config.yaml
encoder_arch: "vit"
model: "masked image model"
dataset: "capsule endoscopy frames (Kvasir-Capsule)"
train_examples: 42238
image_size: 48
crop_scale_min: 1
horizontal_flip: true
rotation_deg: 5
method: "mae"
mask_ratio: 0.6
loss: "mse"
encoder_norm: "layernorm"
encoder_norm_position: "pre"
encoder_activation: "gelu"
encoder_mlp_ratio: 4
encoder_head_dim: 32
encoder_fused_qkv: true
encoder_bias: "none"
encoder_qk_norm: true
encoder_layer_scale_init: 1.0
encoder_parallel_block: false
encoder_inner_norm: false
encoder_drop_path: 0.05
encoder_patch_size: [6, 6]
encoder_layers: 12
encoder_width: 256
encoder_positions: "rope"
decoder_width: 256
norm_pix_loss: true
decoder_layers: 2
init: "trunc_normal_002"
residual_init: "scaled_by_depth"
optimizer: "soap"
beta2: 0.99
lr: 0.0019
beta1: 0.95
shampoo_beta: 0.99
eps: 1e-08
precondition_frequency: 50
max_precond_dim: 512
one_sided: true
adamw_lr_other_params: 0.0027
grad_clip: 1.0
steps: 11900
batch_size: 128
epochs: 36.1
lr_schedule: "step"
warmup_steps: 590
weight_decay: 0.08
adamw_weight_decay_other_params: 0.01
Rows from block 7 of the encoder of a small masked image model, named by matrix and row number. Rows with one number belong to one neuron. Each number is 128 + 32 x the weight over its row's rms, rounded and kept within 0 to 255. All counts start at 0. Numbers have three digits each. After the name is the row's rms in percent of the matrix's.
After each neuron's rows are labels from the 100 images, of 14976, where the neuron reaches its highest value: "responds to" is what is common among them. Only what is clearly more common there than usual is listed. The data: capsule endoscopy frames (Kvasir-Capsule).
# fc1: MLP up (encoder.blocks.7.mlp.fc1.weight, 1024x256), inputs 0-85
# fc2: MLP down (encoder.blocks.7.mlp.fc2.weight, 256x1024, transposed), outputs 0-85

fc1.662 058:160097141121135084147109066113128129130091110089119087117178093113143114118142125149100141094113130195095161185110174111100132179140123082110093169196084123130133131147158096140112116144156093084154099112176086106085237101147105170137135123114105142133128168
fc2.662 081:105197076148139106065128154113090076144082107165096188188081176114146147117097122114140117198101102094175165147119128168130129089173038150135155131106134149106122163105131170116098168131058108156120150145123163102116091138100122085097114136169152097175125160
responds to: finding: pylorus

fc1.141 072:123134101149123136120106150153110075100088162150137100159145114124151122153128162133107094149124118145126098067138149119151048052174176095085041102052124091141090139162130183099129141113113112153087127061169150151110142143203147070111174196081142163126134153
fc2.141 103:155113111123131107163134103093116220108154084104146140136132130113142098128163103100170180135129116108157197151138105146083202203105079188165177146174082129096160121117156123131142113093136175139162112165047109123203142124114103144142099095184112137148150069
responds to: finding: pylorus

fc1.703 064:122136202175139152126081109135164125136125141160207138116182179173105097099126109096117080146120129094118126099125161087127093093155176178117121059170115098095094103097087129155107158130127097148074103170188151149076115145194074166147161126106116096109143141
fc2.703 094:156068063111124120118142140114078143086121110089055146127131053115147141129146176154196188121144131140110227098132119187113203159117105061187142148093134122095193135186154185094092092138101140088120089124104136085178168070123208116110083120160145114160132135
responds to: finding: blood fresh

fc1.476 251:144153036161153031142103146179155173110125165140153180101110148150103116107109159123118139117138139140167139155175081171163110104147200130164137110128060171138125137122151125093123116114115053119039162136150170155098114129144149089087142120069105143169159096
fc2.476 160:105127150125206154116144130102107104121108142105080167127165152124158157162130118120116095131109105129107112123141135157175180115173162151103110150180154107111103138144155125091105176092146183100094166134122158099053077129078122136119122115152165080103152107
responds to: finding: foreign body

fc1.398 310:139133102108100099118106098103098189054149087091152094151097099118202200115155153145068082138098091075210149136117141121124099203150072172065133122082124116151122123152094135151191153145109121106061131119119169108048126167083083091114114101080144128121144111
fc2.398 186:145136144082164162179170093089132077119189126114105145082099110170167158134131104109078151105102170133160096099187094149173172081105176122094125115122163189075110169130219120107145131164161188116083132170143136090130159119085131155092067182112118130134130093
responds to: finding: blood fresh

fc1.485 068:157142112140113139184098125127215125158137104154176136144060142121184162128119141094154099114127122131115076152113180144139084156131138086120153116163116173156111125124101098108127122151156112151131131126117181127091080085187161159114061156139116108161145170
fc2.485 096:180055200154178115099157138131083108118182184076102130101222103126067108119138081109146127121162147144102206096098054102095161117087111199160166138075132113095165150133165147178169121105116146127146062143138110121142206118080117133196140088127153106125140122
responds to: finding: ileocecal valve

fc1.3 097:092061083108144139162120126117113118116132113107135058144171147105165104163212125167153113133124106100164164115150142106122139145048121182170121134127132115126157077146135155139134127133150147155146133136121132137119155047118092104127075159176148182139117150
fc2.3 115:154139155182125098128146120131134138102118139126156181116146094162120164091117155123052121132172131130126085121129131133132094088144118110085130143131094147119112167088138092136153095122119115134122094148097175070148093158144139144129148081118075105148152114
responds to: finding: angiectasia

fc1.684 063:125089158131091143191092104112074128130181106134096113114109133091150138088095132151108136175102089099146106167161086111094101135103087104117115159114111150154109102159144123093129172131095134090131150123095134108167152161107138122085161086120126070148117114
fc2.684 090:103206151150149110092179139092165107097050168122212121151131147148132109170174142118119113089122108141180162120100141151108135114171179148132094125170122102106134163072135135160151142144146122094125125150134136157088094117118116106149119120135133172099181135
responds to: finding: blood fresh

fc1.236 066:080095123151130142131167125135034122090112150199105117115177103150126081148140169137116140171109148139192157136123058109144120154100081133106127135114142060126175092124109152098138105133104161140115164091157128130166160134074152132170186192126167089081116138
fc2.236 086:150196129088154156148121128132168126145156089075143107097075135121150136080096090099141134118140089123095106132170189134110106085144169117133091107116066167173096115203150090148112165092128136143096127128113126129122088141166076113101079119117093176144150059
responds to: finding: blood fresh

fc1.622 209:102191090124158144123108124249134107124108156126122178091095073115135185175141159142145104133114124133149046108058129129182204036141155073090134126110131163081118168139130136115126089121108148111141206151117118225137130163090161125147124113101069147152162106
fc2.622 152:110139136108174078093160090099150209124192121139098077143127137073063127068121130107178155116110166150162114159155126184141068142079093147095129134150140110109178095122170094122145163105104112081070131190164125144114124122179071114119088104081182125149086167
responds to: finding: pylorus

fc1.271 321:112144166214144163145076106076114151100096104091085127108118169080157061102116135166151177127157111149150131117144107042092138174125104110149115131115175163136104169068117152115078182098084113112157086087185161067135142155157138134232137155104127093153137124
fc2.271 143:153161117131095100135159100160134104136179167150147095104115060095146126113139115125102079095130135122124108123134112133086111127098181143077128110175104149088095123160196144128119095162130123167146096136113171170146144099064133101128107129132136136101159134
responds to: finding: ileocecal valve

fc1.151 064:159171153058129111144126142129126108145103132158113098145098054067130146131071163137128149098069157156101141116113161142136161142133158150088066086115098104167077205121221183109143136134166132126122121105144080144126140130161101066106199114113098132112160169
fc2.151 096:130103095162078095140091080103148166107117108140126158148156207162120079126121070134071109132189120118147135172132141104055121118147104094211138156150121154087144103175047089145165089152112125127134208124171137146109142156103129160140113152191125174152079113
responds to: finding: reduced mucosal view

fc1.346 054:136118111130152087202141163145136121127152146165147125127121123075110134155165118090155070088135148102126133125109135145157140108091128150134158147198165107148161144128134169086116091133175133199154132108101177134118050052091142111141135132129147105110146153
fc2.346 079:154089158123156169123087113183140151123161130080132067135148118144092109050133145149059136151153131131106127143135117087147142178144131145138139132057105147127125174154089111145137146115113139098124116182111058067173190152175130112104131119088074096163156121
responds to: finding: pylorus

fc1.616 065:147127143105125169122190180146088099095144181152126103165164043102102114132146186112159190106079123099186134090157098146136137120090154134136053079111091099141130180122174194132121139121107131172061088049127146116167148124135085060125204141118167175101123131
fc2.616 091:138106122116128093113099108107149158154138089111101127079067150121114140123101078164078117157210120148102151130095195126115150152151110106156126142117086129131144113134131065118135173093149137193146165153137117145143174137162150194143081145151111118155094086
responds to: finding: ileocecal valve

fc1.5 058:160131118071105135060104105151133126181175148143158088138118129087101127203213125108122091161127140124082158123144146098162115122147166155078111125107131127136124121141187102171148128106138110136131150072139163099153155076088104128116113127152101126110134119
fc2.5 082:153139132228085151181167138095153153127064121121137153178081134151152111100013097103186129114109106115158181123120116160083156056147079091138140107118164136106173156076128173125110097178073129120111136108142102091140110146124137165137138152087136183112125086
responds to: finding: reduced mucosal view

fc1.298 146:188089159073089123111142082132143105156055154148144124143086156130176107052154168146084149114145101095150127127105110144126182131146068113135115140111098158115134156170142137103142108105149114126144100124102135042138138104183148106139120104104098108160169109
fc2.298 086:136109130136133105105133114136117122117134140068118118114138131089151145093144134147120103116140120172136124135115123152161114112120150152128118107136133148099133122138123129097120142136133139129106089130104118109097129133133110087132108128118132146138109112
responds to: finding: ileocecal valve

fc1.680 063:178139146105144152075152132170128166131199181197167097132120136093105137204200133073095119120117143111074132163150182135154120107173192142094119096110122079127120148142183156134147104106143130150110172066157186167147141094155148137116228198093104149085141161
fc2.680 082:131083104113085130175099155143113124148116130038128138185152140158155085045051128138146155173106142143168152096129104136122166157125020105192147155115118191142133103163081128111114147170092121137124097129128081087146112147126087160164077100110122100111099079
responds to: finding: reduced mucosal view

fc1.338 064:130158129072126152125146104132117064112124132159095115178143052107151083137067162172133106187100133120147127071134104119130106127103130122082088098146116071172113179153189159092098115134101143125119129046103088133192149190101093102123165147122162145173139089
fc2.338 082:136106102146097161118115129087151209110123126106181165136131174105110169147115090078137164104129085134133132134158133141141134096162103143147146098152111149129133114053100125141169155116157161181124183129176170156120106075157124130098098172162089166095120131
responds to: finding: pylorus

fc1.304 254:089121193150147088142103200109120037223105095134173174124123142164109101154150048116168141147081176154093082111145116127214143081106126105157128138142095092124132121104171161134078080116147150139124122127137109138187110104146157161135146119174139166107150137
fc2.304 194:087124104132101086125139133127107128131137131112094121126130113135156105101100137118102134120163176091118151156130111114133189151109134114146141049140156123083102175094102167123158201129136201119165151152160086162114149111020083093079122145119089106098113157
responds to: finding: angiectasia

fc1.488 067:085125101176123121143080151128049154115109117116129139084187090159108113092105117143155168111133151179107164112113160097140190095141133127102114138168164116116099117123130102155137125145146119118133132160195142157132200092100164137100147134115085138037109134
fc2.488 093:125166126089189151126127128138143107112150165187104078142050158115148127135110161131091132157133122094138101144079129143150066214120107098132131108131064112157147098172126159093092115088154135143168150104061118110067039162138078122180118164097149107209122134
responds to: finding: blood fresh

fc1.239 063:061105083159173150115096105167138144113190151143173109114205178113111093165159113100113072104126176102045144137134113080139169137135150182122207153173147053082178083100077142135152076078143120171132151152119168142090115069064151190147121097145120096114129109
fc2.239 091:200116132142125175120133160138119116130117112119101156179106090145101167094105189081174156158137122125131126102108126184137126144121133064124118106064094157143147197184161153120033144147131146110102084146153111110182117147192115105127098178056116097141160139
responds to: finding: blood fresh

fc1.720 062:130160155063131114112118142140110152117091104168141103171152079107088141147124151112100136117089185150165122239124150140108136125162107179121079065146078142118159146086162181133099125147146122116117100112138135126141102131090123122148161161120108157124115163
fc2.720 085:132076156167116138116103073123140134139187160058113128119114168162167072121121111160138140113130101109113160057142136093167125108103082082139165176121189136144084157157051059088162127139109139159118176055098105118138155143165142169101153110126132074154125142
responds to: finding: pylorus

fc1.174 061:202121120084108101174174137125103089088038120130087077141149095082134099095092158153156162115123129108199142133154164125120138126128198140117123063138097107160124160156136151133095126151111140078086173112087064115108115168140106142117143129124111127153198152
fc2.174 080:098129119120110127144088119119128196124149115103152177119073199145137185161118111111109139128143094221119105132082130079126113152121122099171118154121159159114144159153095098094210167113172151140182143145189160127102206123126108109159153138157162152053072113
responds to: finding: pylorus

fc1.62 064:139145131100114106150115172122136105041140153157077066148122126112166099120090145145060151137057153161198128111180119141107126113161127078127132099102122124139093147163168152104132132152059152188126131075135085153146115202131116093121161153095137123110125184
fc2.62 093:141112077158120096148150082139111151168052109139190188133084162135126168125194073118190061128137117101105177194123134108139110135088102214111099164145126114070129090124091104172144146120154115102135132116185127118124148079128093162135129100139162169110170066
responds to: finding: pylorus

fc1.43 065:135166130129119184080148137131118115162170123140136149129173132115152140136083154102170129158067117124164104067187148136160083118171097116131092138066106149108130112100102120098113149100073162119061112107155156146166168233156187073110154144099135180131081122
fc2.43 093:068100082159167101125133126099095159064131146107155101109093118089129088133185041153121173120142144137105121167103065107086136172087146127057142111187110093181114059128146120153208134160184163186187135133096111160102073088136058157131147155150153115131128136
responds to: finding: pylorus

fc1.420 202:147025178095160161164114128111125093113102103140130073145143129129162079081161126131148107160162066110151194051140125081123066230095077136148126176113160087150137106121107111188094148168123127145128068141063118090104141108103122104131119138182138092090118121
fc2.420 133:126167151135072142097165113087113118135124103135136158095109087140106155149122114142090144124134127142087142161141104142086176051136181135117152096156073139126113173154143120128147046145148092148165122134212155101146136132178150187105137095138111142159196097
responds to: finding: pylorus

fc1.413 066:136154126038080106106129135120168117111105120123099080174131128070147124144098098157125044185125166203096159150092138130128147106213107154103111100135115119138123165139184202088124118146155132105158151090155114145129160142116074139119126081132174122133195096
fc2.413 090:135079116207161147086108125086124171148125117159178163113113168107139079118134095099121158088124095129163153131153132106139127127068098143145155145148105126096113078095029067155099137091093173171126166078149132096167128099143167109117134175142097173171091133
responds to: finding: pylorus

fc1.355 061:074123122128163158128205184143034147137173140140121069144177093111106121145173154137133101190087152150166127062130122168156124108035092182115138143049139088120160124153143168037150124117117175166140130149168138113161146126156161109114175112113123169102118130
fc2.355 088:107142110125115126117081075126182151096099073107152148101099147089126098056163105120090155114176126130107101175148138093119112178173148076071099124125122149216123085121087093171126169111147120164115140118088105117160086128165064129088152167131138109135166115
responds to: finding: reduced mucosal view